Rows from block 4 of a small multi-label image tagger, named by matrix and row number. Rows with one number belong to one neuron. Each number is 500 + 50 x the weight over its row's rms, rounded and kept within 0 to 999. All counts start at 0. Numbers have three digits each.
After each neuron's rows are labels from the 100 images, of 14976, where the neuron reaches its highest value: "responds to" is what is common among them. Only what is clearly more common there than usual is listed. The data: photos of plants, animals and fungi (iNaturalist). In brackets: how many of the 100.
# fc1: MLP up (model.blocks.4.mlp.fc1.weight, 512x128), inputs 0-127
# fc2: MLP down (model.blocks.4.mlp.fc2.weight, 128x512, transposed), outputs 0-127

fc1.105:547542464527529441550508535446462495535542583473520489496491463475487530552565381504558541578459503568533432472497509458531444534420466531473440436483523566543510491481424554373428529541414550483511498487435609521467411534616439430468593514399440445441396483504592496511431485516533563443492453525481414466462498543490540446468550496463566433473524497531548541441503546493505408536521
fc2.105:565506496560558512464516461543503538546545512529625492451518506458539583581476484489566422446440566484431427531482584530540506463628488578386528493441553514565502474489509500562522450464509549514460507500473504502540449565554425525452510468520425457517542517485539528459525486380488492376441565486628496481407504484555504410471482481535425450467482538452533497444541560466368511510515
responds to: order Anseriformes (28); family: Anatidae (28)

fc1.308:483567548507474415465605502463597421461471583505490580532545495578487518566461407455502479471559514446559503508454421530620497572422497496524472553633490441437530516425585540421478497479494501493442481487529575457462569461472481452507534527520563527420493498550502482528496422451433493593525563503440508585518465491412532538418404501521551509427533434480498464555547451430482502519474
fc2.308:499496438554455517450369461484514460390526493461525486473520497545511524507575417429450554500501504539426481552463581648487500490576484515525451528529555469523516562480483553555574468431471468530498486473561527534518484627506435607574563513509506461534564546529562459492485455551506496438504414372447452524522464539484449539459522537522540502386604449517481440476563446483451491592518
responds to: phylum Tracheophyta (34); kingdom Plantae (34); class Magnoliopsida (33)

fc1.485:428518506466457439529504403531548361597509462415481481486452563553547422517597531506425441482429415530490529548565504499540577481506530450409513524516525515521517512505503472575528503527558540468579493510476535590437549425434553497529521453521560536516495509485551558465536431430459552511439442521529463571418443533541529560453511571462488511483458568478436461428532412617539410555499
fc2.485:607449530547525513528495552550451520531482534460467539472491517473457417546479525437479488533456531489520506592556517442506538465437552455443505446574434484483455464508454523515513445508529518567422504539468559561457527485564551552472437547506489478516553413520437538486430471478390454513588489516487558469474648506474387470456506501442552432488603513629478466605490529420507419566609
responds to: class Aves (89)

fc1.104:480572499539474509450390520526484532535445491543507417460485454520512419563496426525530460452400501497495518541499449516402441591583552606497501634541478566548468406551537542585546549437435553448595448600495521474544536506540541508471501501518474502461497567506502559538457489526612615492497558568488474548515477474454506506527546476469487605497460588536502538524522536410497532504420
fc2.104:578473428448529448583426473558515580447438545514539439506543537449502486549511480424547466463506474443493537429575568460479498489433395427492491547539600484538523440419489558493442526491462523550538578500542441562560538388420515483456560448463477480483534478582484528474529424573462483416506560534543448543540546466522475623519540477402497498489478429456486522433427450448512557529407
responds to: order Passeriformes (59)

fc1.486:526453527499530431470519530462504562512481555439506527495498519512531565470621601516583522417610472521503558521458441362420585527530550512436434471467583383498563556446511478532503509542502471447491503495499485495548458484573524449471474418501549532474510469510516463489430535570433520469506518457455480536579564567484487464608472479523469583533457512426449450565499483362566537534407
fc2.486:438542459483434471545482407496540507518503530555458506488455570510447536498595469482507591520521565555569481501531489421538530549565548473481559427457430565592501464553486412528443518453565501481437594522502427536510512449543476452542412503597440569466480527416437511579476378569463492550509463477473501411558498512554465602478474454586542490506434555406571515505483494576557458515457
responds to: phylum Chordata (99); class Aves (89); order Anseriformes (34); family: Anatidae (34)

fc1.203:431531500553498453433591512475510445422463436488478490592477510432482452464520518522517565503593548526561558488550529574553534530551602416437515481619555472576538438552456477555612456531516541505442543556545461634520471501501511442476578542402465517530562483439497547457502504452529509565531525564513454484475531439461545448459544442499531516528629444444463512495485557466578443487562
fc2.203:419573443570454502548477545509501608423519626485468480592466561534416463473380514472489520578475532559428457476504528467506595519480477536549527422495533596457443446524478447512590458453451482552486483524472523540520512471450499551458484457485527503554474455499409464498429438531569432483581508458547505435524421467508532492465532475411561475472410521422400524520477426489508486622509
responds to: class Insecta (98); phylum Arthropoda (98); order Lepidoptera (94); family: Nymphalidae (68)

fc1.65:489549418570615545554475475579554513526531534492454522552550542530397440528441513579542497583562518502448506401478588555582494507526516479564518465496489431557542569494473579543560509536537450505527613430431505542560524465418500519540522447471438512466511531528491538641538479438469530456551517558473484459539490505460497528483535448511500684518453588452471470445540452507537482506523
fc2.65:484521514566470362547495429518577506409506532490472534539540489460481372427563502488399582520565515600460496479501500485482346508589505552485586494454543489498477492507473505545505503489506507532523542502499476456439479463548570350489457527515558432521407556413520455520549553458543515476490525470489577448512553460473442484431441489534592554562469553477519418481551496536545549570467
responds to: class Aves (89); order Charadriiformes (29)

fc1.87:432543546302521405475553486528425452437535522564543423471438527503447552571605485497485509545447569510530441516596500529526513433522563518417411488498555468480417439564556520580513541465517462473502485461448538553518445511489513497452503493551486536442462512536549485506472511508534504518558523442397465425560575521481471472421583433475469569526532505517418522582430503447472527545557
fc2.87:578504391507516434493483508531503619598366495525505527487556532487587495453512493494554460585581471548501514500554493547511518441478561376549455574542531503541541462480490525489496429474509486584534560534566517447501461467430553554503563477405499541513528482505468452532467583512449357565437449449499447516450521428449525507511582564489444528481490475440456506478532507420406581435496
responds to: order Anseriformes (25); family: Anatidae (25)

fc1.422:507573481587444569478494462519458543560560503478394458524532436485457525480564488530585540490494562467548449510462497434512479526482521479549579554504596467445446480516560525577516544460491481504532448508515511485576452367520620580533528460469538457578479534499464550526584515442585537491500459504478526610549472457566448395446551553451523534540514470536396597540535487412563420536477
fc2.422:510492488508621496516482499481437468433514508453527519492517513497585472515508463566463467545512508514486565511505579618501461482477525519385563531414493415618438567493488438722466521438503468440411526607537510523473459502481431507514468430543516468436422492442526500464458496535430523491349532520510527467508446473491424545533526508517496520471495517445483529516538450487512576490576
responds to: order Passeriformes (50)

fc1.361:485471471505511532524480500562557402591588517479462498477470616492566516492615498438525489556577505484420497464457591423569558480522470531530505516513535536522500531497578475518492560524467600442531523470511537494567552493505484437483532526566509390431529520492576521561420467455510543463471433486448506389465385482500489421565461474591532590486488516522585444487476591507583505445599
fc2.361:528536499463468415436513535451528439485496501534511559515503430497502545472457494479547407509487435528433380474549571464485497429451498511583539457498594483463617482499411462448577439549470487529440517478451404513497557435482534487478432588431525475599512559501532493511520527581434435437465509427420512540472411523469386480477468474460470477365514522559503548435463408505440481464473
responds to: phylum Chordata (99); class Aves (97); order Anseriformes (53); family: Anatidae (53)

fc1.166:500536524515525488455519474489541405491466496474504521530460510462576515499481598571541482543472489485595524522571513467517508540600492526587436484442496482561450523400547471566499397543571515499496521549478624427491546511497578500572540492607520479450560483547528472502481553529525483474461567426677495352510424519509542470519575456443453429546547527467453534508577469491549572533495
fc2.166:623469474497507423527533522438477443525505511478534498456493551581357500456471445450527545447476447495451561371603517523420541519515476425391470514516434512533516598549510499521570476463499548510501518583498474527497505405556454484474569488522426570501536538471519402461497447537478534501485485538519513614506532488530560446565585443571481549545583463461389560480499505477459586455496
responds to: order Anseriformes (26); family: Anatidae (26)

fc1.298:594489491451490446466445457510412501466497537499505437559489575463496556467522489513583481393450573569493527500489519542488531442669592437506488531471566566522461487559514496434498511563449614419621389454488464500532447545429432555459494535466575440467449471548476457501490442581497570487470489525474443579540524451515498557518462500456592489510472453495500610510456483567473475491515
fc2.298:490580395541516547578457393477387445503533477507386459487477469474543521487437496498443514483499566491434567432478430512498532473556482520499436471542525548436529528514523522542425425461397454425477542549459493456436515493409498599435493494528502536480452468449510458386502498463503418615404547436441505545651537529516534529460508461533480508539467592545467519536480541482472510486555
responds to: phylum Tracheophyta (45); kingdom Plantae (45)

fc1.73:535457524538493475484542478497427461514498499450507384544458546479517578488587558505507502517466513592559445451496523509469538439602509548444466483478470532462472553557550443387418482520403499449503402514528479482530437465486430461498601479462485571586466554534521396571478512488453508605428422543615525488556491386495535509526594506587424451522454505557450538461498507531508536473566
fc2.73:385399427505473461489594459563554514484499469506527484535500526602495560571469522469491580564545453532527449563598458495552456519537465485450558454543477412475544478517548490508540573592524553502540526543544472499500489407501491386478417409498500512377537472413500473519574520468483421621533541449491513545504527502498580521425459393493531556431442535512462521564505536526462455487447
responds to: phylum Tracheophyta (39); kingdom Plantae (39)

fc1.503:573486467562549523569532567538548377473590558419536445498470497546544497500411532551483479468519493539517519548507451530433490540457541413581413459555463478532465493534449580533564511482520431414497467363507516505474499537500480448509463523574473449552391464480472497520576560469534488473441604519474511540567574636479507504516515434504615462522497508503615485543532439535469482438475
fc2.503:506441591359464561502479480473432482517534488500457478454484494492557527422496545469478476437500443483517460458416408497586538463491500498541504477579510541419563572544543511534547420376416534480558495471609516525598478478563485543464528405593496435429468445597490543490546527496536572493426561494489522543461476520554566573522477490498426387559504449456505471419528485497554453504522
responds to: class Insecta (85); phylum Arthropoda (85); order Coleoptera (34); order: Hemiptera (26)

fc1.258:507470517584541442515489426504510487528482489524468458480526495562494495531425501571531526512536502474521509547511552485427469552446534566456595563449438452633532524419464471552580514510515455498588521481554571483541412519427372517579505479497519456480511457521454511543505533474567448589512533564488545545477448558511447520402550513518539520423627495377467502574464494502419477637449
fc2.258:429496506407518474461401464452510538428469522514519506435480560484516517539521598484458537482463446574466402472469474554431466479426519543485553509519565489540584466531475464550540481469421460566401477538537513400519533477606482540509434568666507491591600530438518560484486492554442502527520474447504565487525396525531469597525570525513543504547517563483522534545371499526503515546506
responds to: class Insecta (65); phylum Arthropoda (65); order Odonata (27)

fc1.53:541558481499521491530522567474465465531558523521553435520560523463569475486518528427508485489431582540532490534551357504444408574507548523503465460507396513496560393620479571532526559520606587508533503456510525613472481457552596511493524440474459479534588514557497506486472516463504469447535476519473449469527485514526554583556470411415605482473518439543431499522502458550467399496593
fc2.53:512529509607482406408429510513475477446487524594531482511542512439508556491472535437497488527508558558433509501573585537424448463540511520501513505546626463526478439479426442529661461545471505469543501574484558435585559522433513520517480476501521547440464544433499540493460406478542501511471566444447413531584446466545495536499528461429492578410449469567534448494553455432455572572499
responds to: class Insecta (69); phylum Arthropoda (69); order Lepidoptera (52); family: Nymphalidae (28)

fc1.459:479455474532492412463507498504509506524459447484550485504565422533498441508565492543482638493414435445387410510549518390531489486450516429530466528446610470442482478490509522436561492541380502535547471511458441567412462394567522468520551430547460510531505490561561533611507458565514493454507537523491372489482561432487516425562532436466553506539511530423477518518511495483558592516509
fc2.459:564545536464493420477490475529408459510561578498464541494460522403532517526479449481576506486389539505491489557521501440502492558418440455474458482428498516457508479475421585518526548498595569519514491471483472494653533532556583566456481526503594470564526529522500493460545508542541469492470577415476503478494586387535417489506551461472553514457551591571483424417543471391453485503595
responds to: order Anseriformes (26); family: Anatidae (26)

fc1.487:619498459407469534479554434454539389506447494495562520427411485360548473507458434470500514522469527558555437561472458521470467599507540429494552540490459560443535470473503528509512519484503558481545424538525443523552472532511462518569523549485510498488483552514542490617511502477430528571580498554388457450530468465405521391467572528523538450533429617530445557522499471550503419457518
fc2.487:498500459460528505576554475422491608479519517609456566484526462416456517575494493504603485547484422528432508550409524501568449389424491485505456550480445484530429497543520462460536470503528536455566476567499472518467485470454638496470470517519495498449541563486489561524455458503566494507443571469406534431430445582530493502537439499540592559583532536451483398485524583475436529608455
responds to: phylum Arthropoda (67); class Insecta (63)

fc1.340:465524567537505441475583527481609432460475564521538548488461557573520548420464496564525559570452472576489514494498475487558427499528607438533452515502558577453506481423481506462418539492534515414446404484432433496492539432415433396506506498523550540493500457539418426544557475491423561420492415566504401482435536485513437438510506501600479525485483501492489469479506563572600536539533
fc2.340:563537471482465562553649489536504495491530522495540408495550479577496492530447557559513493426399553451527494489452532579451490527532546464590475506586555549486561408483454479524502480406528446586471514556377526512564558571540454536493479479524569492525503410451565511502567525467448493451551539459600452484491513536510493453581454455414391531580471518486485414482464461452578528478537
responds to: kingdom Plantae (75); phylum Tracheophyta (75); class: Liliopsida (36); order Asparagales (35)

fc1.507:441553446572480537428402574434481560561469521492522537513507615511549498469531583496503566417429490422593451540415543488521587427469500506495607498525440513453574527450486522536517498445450510495514360517512531466502443495428457536448528561472520596479459402515486466507597491520553446446548540508438485417482432502445432529484464521477597526572538468468573525453504502517558567486517
fc2.507:508499550515570425504465495512453534487519491500543496514500564537394435495569514461507530485460514508480430545586461423508487548448476536567543492594511523617506486584514525556428539525450538498372479453485524443569545444549483511499574407473558504540407428519489451574540490544477462483491501444484514551630516492440510506617402556591586508540439515524508464473569508447537447534613
responds to: phylum Arthropoda (65); class Insecta (60)

fc1.333:500514518591444410483499527509459504535506533504492563451380498506486524536447522541501441381542535516537422532471477502559565488437431564437411593574487428440554566441574534530488495517587511582524474512437503480567366539486499459536513478460519484492454511421446442529552484535402499426556496582505498491523438486464548500496487541439560616443541471547528606488573533467508517474583
fc2.333:544463469470552513554486495517477351458447508521547524526444464456468485477444525421482577416540440539535445464513555581488603445508485456530562491545467393511426541474463554609529491504600439546485427489483478610544548494546551478438434586572598479531499500548506563556518499498493534544501549439390453470511524520508492463410488528476521484515465506473501520414566476428386472494417
responds to: class Aves (88); order Passeriformes (58)

fc1.377:479407480575471491448533495577484456526482524534530531509510524498526446549472458446519438537490464629458482547503461555393413494529503563435509535548545519395555460420553485445584472430491491482484398447471486484520549565476502487480477410498564554438478595485514462416474437546479483424581488478559420485557423416500613508468514556427566474442541437440447522530543479499538564445430
fc2.377:400521510437526431491524418586496441513530443447507532507582515533582498504434428505525483552410449470540610464518468563541569521478537519438504548501508529454531487463532492459479359481490437464556543433454564567500516514510513448460530603530487470500524512519563466460498505380531438473573421487445525390533507525539479447491583599510493510493549354475463450406470517532496560554536
responds to: phylum Tracheophyta (27); kingdom Plantae (27)

fc1.402:559547612578429437521481605408426524518464548581431484522492486607510553596585524531460535452514588527519497457419444464494459486493592508459520504577561543521511487505554482498493549471456505535451474518510511415511452513620467547458445465547516462478549391537422469514399510427466513561576568465412522450552483459491472430462542458553436574498447533432448503537508535491489485486482
fc2.402:537435397509450460504554544478607501509520524452492506492428443513509496481527479454527462521436522487492528581495524507411494460497524660522527521393478443549524388490514425514542530427416503538536434445463502628518546523524531572506539485483522615549437524528510534548497417439455543444553502490517479497463532506466440595446506430537505551430491498444509549432511397503375577495479
responds to: class Aves (84)

fc1.252:497440598448435484455553459543602453512500572501486521466501506471431499540524443510479490510457598540585491448488423431573516466515509565492509517472457478442552497556482591427550560634495507503482548527507531571486498470406438425448489520508467480520518452535511551485479467483532531423474508388489500535551483522550557464471609488446467596519570561382414461480550620561557573494531
fc2.252:514586555470485419537609478566518515510491524550563488523473503425518503539431427570431484454512549549554454487545450499468462375653416552510550542483411500526507561491515521518535541475493450499448529441535542513497428578556459521636573374400467485533446477528513469415478516522565489400477394559481507518487523531480570486515502548432474431446488541492457486535456513478478495479487
responds to: phylum Tracheophyta (29); kingdom Plantae (29); class Magnoliopsida (28)

fc1.337:581525539537485406489487613558479378448414552550523532512469543494502593401512463495465552526443495454522450539438560568512485439563460473537549466511503515528523514511518417388537587484571476464469505508420523472539499500591446524460541456549495570553488530480519494524565505515495519540502470518455473483476422423462437470473477472485489547522428427519362444517462482357524514565380
fc2.337:505419512458540580454455505511497587434541450547577582504406516508492536494523607550494432450427432455531408516548537453443424496540495475420502548474505460530549544450490601439480493589422490544514514592488502398536429543503514467500430560515533485512517459509446561553455411423423491544499539540524524455531530479514556546447470454584519410475513605505608458525421468481438503477499
responds to: kingdom Plantae (34); phylum Tracheophyta (34); class Magnoliopsida (30)

fc1.192:491463491560489409461558491442453535453554524466443515519549474471493548554531526509513540519496492489513452483396548455440485580495527530446530525400616471577398554515559598411621513555498445471531527476493492568424506469458522460582488404502504516426505602560556552553502447594430479500562513450471450415555579491491477557566469498520540562505519494538463518458501533614427450516539
fc2.192:555522616551471481539448499489523460397405528528388449494558565509525429483548569407433494489467488511547473639467513585503560517531430526485548433554520490507537520482570444438487516493476515560509587578474385467504420509487437438457559555492517545513404539473524510450458501497474521655521491495482532476524498464525524399453474406477437493493602493529505506538554546474565497494509
responds to: kingdom Plantae (34); phylum Tracheophyta (34); class Magnoliopsida (25)

fc1.398:558352478472530424493487513475519456569463542521482472551472477501518475486545532505516572455581585444457473527516484435423487528523569548605519476572453493527458554502470569498515504525540466448473402521464481481412537474666403446503472518457440439611454479503454554578506560512434494516483480560494391536525493422474476457519503516508564618459492486518385498457534506450513539482422
fc2.398:490520486518513431526496537418552537541570573504545501591520506469430518478511549520497542528530532415495484549461509524553554545494471427430528464435533487512484524449462447551403502498451395439509505540522440546513528482587468601637502501476454498617491502441565548470412525516435548477457573560523546556477548527506364524607497508510598494499467364564526506430463468496492505497419
responds to: kingdom Plantae (61); phylum Tracheophyta (61); class Magnoliopsida (51)

fc1.55:500509472477503506563432550504482444547492512463597482460588500555517514504647497525471451423373403449460518542554384545495508514476462463558535422487512438508489387426432485458470507499550467483438521434496535531511511466580479538498504555559477544534523572629536468566570447578474504513441604526528647530528510536431486558465468499473503480491507489467500497548458399497478519479434
fc2.55:535502469405524458433465523454535501553496476566531484524465537515626503457564449579466469450380471425438494415470488485557432475426504449552514519508522408545585445576556515540459511477563471529478592467524504494621459467474472521523476593510506424548506530493576465504499519424553542422498474567450553573448405454413550585502512549519451464502572434453485548527474471490485547406451
responds to: class Insecta (75); phylum Arthropoda (75); order Coleoptera (52); family: Coccinellidae (50)

fc1.297:541548552561631533507486528534485444492470488480488499527521478418456453531440547526582520399456634583587583563583448493440414556353483484485504589537482468492615489510557523505555517530535531519612521498511552528467411512449541521546459519529526512534490550536515473478532521471481593446459473514454462536566505526458425554516514348540524521497517516495480451509489535462582517483527
fc2.297:477538597536507602435521495463476549505494595406528427463475517455532485490455472447480413431547501461542525581484533481558539509458525474441438547404495506548526428458531464445488546462509439515445486533499396529452461562524572523432530536467501467505505521435513458513523439550431606597457519433474538487455527531557413448529577469460448538498484552575556441549635576434483573443441
responds to: order Passeriformes (67)

fc1.264:604385542521420433535469543519464462462479590514417480559509543439522624446530523512525434500535513419600477514492547547491438552564473522510548457486609535533473508439441518343559509498450508557572466509509553541509501530443545492524537492501546455454559501526495538536513578532543517538510465480364507422495529444397541468400514578522579487590481473515479513498493494531461534494441
fc2.264:473473549480525498587437588491388488563471578497495549517539498492460524546548522485464499517544444522484418554501497527440527558455532504502573607417417511445466454476493483509475545538495471567488479562483492441460494543503521562433503470592565489494506447417540555513521418524533477598479590498465507478584613530456443502600473556449617584491544518644507501553458501395473506442520
responds to: phylum Chordata (93)

fc1.279:564488359628548503517522546486483561490565514473530426504484472491438508405522432534492510476405544554560511447487521560520534482510535561491522463461546499460546514581442412444528530556562562494482574531520407549488435450354574526568597460451513534419566437433497513541499505521508469506507522425433528520519472520539515437580483478461505513569598489491569523536486611533533538549529
fc2.279:510476527527465460471436547511506416498429476489515522479556498573513509404449445528505521499538495503562505434474446506538626518493511522485554541457514473462506487396505471407623435510542350440504595500453574543478527485486514474443471447519500540497526549494584451536525568413480500611522476450622396543552454551534521510463403496412513480442495463528572463412438538509512567460481
responds to: phylum Arthropoda (90); class Insecta (89); order Lepidoptera (57); family: Nymphalidae (25)

fc1.382:448523478486538477491446435453450470493586585370523482472508596518492474490495454437526524523477441550433532519497496447505613584456491488478444437452450478467469524500448414558430537429460530499460420553488553493495516553496530513444529477477454516510608461573577522655501562486509457440470465583536494546450515458536478460601361526463568503515418508477487534539443531490463406555460
fc2.382:518521434443474499529466504497505464515584470496545565450488466441500526465446485456492482489569492511527438498432459468523460441547456482442468578487481432434538391466462488487392514504521477510483472505490513570438478523635556502503472479535389451537536564574571500496446578418483546422530551486528446551516451548560457557536422543478577516544586413486387585451425447389460473452581
responds to: phylum Chordata (93); class Aves (90); order Charadriiformes (27)

fc1.348:501468476546574479468476520395560491504551502471418494454475506498444510483539454472515570569397524495414491486380397514488471561466455582514449447540610455557320593439434525469492543371497457542490475508455424538517445545513493520491427527495484463457492497569570451421450502478454511447562553464539450469453439464452554438489535491527559472510482453548421467494490539542484457493536
fc2.348:566543425474551509648522475474567512557563519461504468516494503534508449528485518495515436493511440410571459461522564469511456423510414584413624430567544543537462488402579510583569474434462500498419474547475510546501572524565451527516543545472462492428520466427415557430437522456431540497488480567606495435511560413514465453494507521482530539519567590528519528483524460481470485426504
responds to: order Anseriformes (27); family: Anatidae (27)

fc1.241:538583491520568414358534440465438517497511642447551536554545506543548432514455468529583615504455548502437585526566524577512482529540467540449549523471532448531458491551532475525497565479458432486571465474492522486522397587464547404515583517456462478463521470491507502425541538444465443508500478498463419477457428502546466479420517569496533461483569525545579512422535521423421512439471
fc2.241:480549513504468410481499496493478527543462578495579451484584406437451540605528488517509587470529399488435576440613547501530482489481493501497425545482541545439549458506450574486540537438552595463648468522542430437451534516548493445458463511437483439485440440503512469488570496543472535528560451496559378440499506407424499437546523510491562527447523490484529514483454580437489477554418
responds to: phylum Tracheophyta (33); kingdom Plantae (33)

fc1.189:463525419513504524458553425430467509500505486583514613436477549502499522417512542463525550495577597520530517463474536530527542462539593564459506486494548571548474485510509524481582495498406524419569513553563508529468507526494403408562507373389530486476587491498467516529468454519562515502542578501481437485514533487459533544538495429427512511517604357422526489567519503488540403529410
fc2.189:451518453607526464466470434616493437537523450504504501442451528472414595495485444589546570505541526453394543497439554532490488447485428513570479504557381510507486570564438453477553558498562495486516525542462538560500573508504422430554567460552411444496442535445511562605456512510544462607512485446516513519527527468573515448463509492517510520454520592460482522496652474480558543484520
responds to: order Anseriformes (26); family: Anatidae (26)

fc1.84:505451542503573476407597480416520492548440518455526550533479435483576560495515539469495548483429466412486508392456419531478531527466350521586443441432523525480366466525579542551540521411477492514517511543537521523494447491515490485574551536461502494474525437508553535422420555445549511473515464535468470540452527594452465495466425415493478540536558466472409487559506554481436427597496
fc2.84:535525441508543477576528484482499417524448547484554602473576460496400551451469427571524503495429401431384550445504428505534482479505485618445512540469540497434449545526494517572504430443507505595501467540487535514566427412469469487475564493505429486481508499467406446493419544504380588564491473507397429505431531548446522474477480400549502456470534481478525494555454440471529452461468
responds to: class Aves (90); order Anseriformes (29); family: Anatidae (29)

fc1.146:555524417559529515450497547515538508453466542495522492439432506481500479413593551488479528573525549489562509597428565455568425548579415451531435443506460456520501419496487567471482485578448527413520480582551531509446553410473565552549634459443506418450625518464516453492488460511463544574551547502550461454453522484516493461491546545445559473567507574496522605465483477581500456548474
fc2.146:483551448492563512437411475479593435472480494513488641454496446488467391411512554468469498472493529451455454513567496528522504568421455508565558481515481482482412435411515413450431459543443536531560470534430424433552481544534509544490444456450530482444483513535522478523429435531384510506517512455660499545455470511530554491517546588485557509470546519422461450478509476444517498426597
responds to: phylum Arthropoda (81); class Insecta (76)

fc1.476:534463503435550568452567466495474492487476600482501456628489419461484475435478495521436539629516468516524538487477504448439535536492481542534480592527494527514447453502467513461479583492466468543496448516638512427553578528539503454488606511509448515536430549584546430513484565460538446452429487441510519534502509511512527490455480361462473538527633498519480538594496466492358539441538
fc2.476:563514557467487506554453501524449536567533497512480507445499577465359529445539474483544557563491590416454459506440491511416507542514487481537520483482410509634533577501490583509571548456486574517422495552429535502532471501463539438530529479522563460510432558467588497523392435427425475560502532527487445471454420507557506420588474487537513407455405466540494489589487552583491470482440
responds to: class Aves (88); order: Charadriiformes (26); order Anseriformes (25); family: Anatidae (25)

fc1.196:490506474563488482528429518481517510511445457520498604471429574510546552572568549500497492433476492539551449494495486500509471407478474400506532401498578497527590516447583567522502442510527434484473560419401529526414511484435504509530421445450588565487575480450491526445582450493543522652544513484480465448499519501420456465509501604506458563503343507491481544526518549507568439543514
fc2.196:502489579431518555557420518494499490535465479523460451477491503472448576480609535493618498555471529545363417478465519581562540530391489487486537509443524530595544531461481539459558449466503558598472424553536512522598554457475545417528469445533528563533450550538536506452425496479476529413536580595544495488487537422509544533517522557522620482541529493478519500534442524575563414539508
responds to: phylum Chordata (96); class Aves (95); order Anseriformes (37); family: Anatidae (37)

fc1.379:618635537531573495529463503562495450530496406485554403496565558536487522472606505482573478450494474483495489470562524534474516532490518491514522537420529525532453475457494443519532573506459503532586589528438446610523459605530371540591514507532570542437543416486427400550499494505466478495522478542477518495520434494492442428528513550573445523488534531445559520441559508508436445391500
fc2.379:538598482419443522456509515575472485466530491528393431404531466485517432594449480470458521461510492423499489459420429505550554550487475508443571463466532473452507506433459569534550541535512503483439525477427472494512496558542497519468523469495556393468445398492387425518557434544503500628461521590504576580545465512539510459583520526478519442474458495450522372535517446543448555409494
responds to: class Aves (84); order Charadriiformes (35)

fc1.222:605569423504500492585491470496517488535499524559457524525555493466460514484555445565549506519471556547559455472522408453505598461454447510610380530518472428546505478476521566401545519581532499506489613532471542512410498504549426579546446498505394490513445466482571553482569495449456504475492517456480431566566385470407467568513528408530509444551486468568516509489492441519453456414500
fc2.222:562480394570531492553562503530520507536407537477515598524538569522452440528533504438499550496607563476532522559431584419499513455487610529531552602439501443477542550477389569479492530532464583538545499501511447426502494510528427507545560428424444476589493484493474496488540485567549504530502527578486578445437433528414501492521448436575483488505503465521569500572481434490558447541604
responds to: class Insecta (61); phylum Tracheophyta (37); kingdom Plantae (37); class Magnoliopsida (35)

fc1.151:445591437463498457445500479549518441618381539546594548472441442520558471498497557510515539508515447569415511543461548547586484514528544532506534600465584437444476455511552544622497518479530569429605416496490423488457581483533536568559550554507551552543494466532501576512452501567422582475449488470484490446438480516472540490474490553500457503491502508547555524573384533454544533489540
fc2.151:467451489535481507531616484554489509549474563552474457521506549560404515495543549530546397507468470495488464474584601568563623504389514628574518540522427491425515523503508477424539548502486535478450510577467502497513495533546519424542483416519486434479540424502426520574475508413474511521442501451557523458600542468484492516558419434576520553568574450445598439483439464499485501523527
responds to: phylum Arthropoda (68); class Insecta (62)

fc1.406:469475442503466533381493542498460442501503494494469544491487419470459525492521486476474508427533445451608515498491443578548522582563414508539492506466556480510497516505571482633560535478498469452463496514338510539551495532442508548499581527399463464420408435440502562478551512377450472418444565552491519534442455506471475548517437593543573584467582487506545487592538542513479494511492
fc2.406:540428512534439454534441537459462560507525508538543561433527479407499458488394563586446499432534523480449436502565495519534609563603495507547488503472464456469515455592530422477502501570537569511532476505488473492525501503479562524513395488443558507535610449532554461440361520524476487473522500567485374527495506529591518476587471558517515428488543454434435488454478415488378539474501
responds to: order Passeriformes (53)

fc1.15:488523388558573543491558451414448502512516499486547502535548544520469559561549531461473450456547494483543508495487566418473428555558582546524427528531538471555475430511532517406509524375494534532386552514395539490459514512465533444439510469521419520456445486417533415515505493550488431443431509542553536539530456515349482466480525495547527459564449393525444470456393472469467506573494
fc2.15:496596512510434506538493468537469478499484448540599540600485485492510471487469443456527611593515540466525544502516451438448457508439467594444448550564555588508498518562450541586462582429464579535492473456517551532509544535552502595579437548488505435578514517449479445471439468455521577548525473535556567487433507494538528456454498566616530508446525471545573468568549438583479409564559
responds to: kingdom Plantae (36); phylum Tracheophyta (36); class Magnoliopsida (29)

fc1.63:459522531495451488451479424466554496498480475426539500500457538520455590474512478565573445514498529370460537483547459590422507537437490449496461483552361449560506463434468437495625556503472516470560384472466406562523451465549457582527509520523494431478585456591493527532494485518551517467413527519523524559510471450491510469543433467488398468529583437504472636548478469460575523509505
fc2.63:527484449454495477522515495560447408478471461551500438499561540491436534519378438586420445479533436531537437537408506513476425473480546545476529560409469511495530505487480620566521474518535414450502486495566462537471567443576572585513481447530529508423486552513488516448564441507458514469390483514382573599494474505440533502408515534514551585460545546502488530502561541519423399546448
responds to: order Anseriformes (27); family: Anatidae (27)

fc1.270:531504490504471426493479482438482494462561529479599601603544526471523597504472427472548493541507569513528482563414535492551511506435454514465464614531577519415577509486419477455530539509590493535474411570448490559599533536405497519587463491560439575476546573434506471471463435538533468569489466513472524550444466452503470525488463633554509558500436555506449464406501463427517444482474
fc2.270:489389461531548481475563439406520566546535432465422570487569467443558537497538437485531495463467528461436448478450517559528514427456500531382463512551394438504433512498433523488479530495572512416502455450508521557481538387493531444500511528524480463502424462481464484503480493443535458567522498455491440406424470507610626483470537584527511517458553505515398501565470465365551461516518
responds to: phylum Tracheophyta (28); kingdom Plantae (28)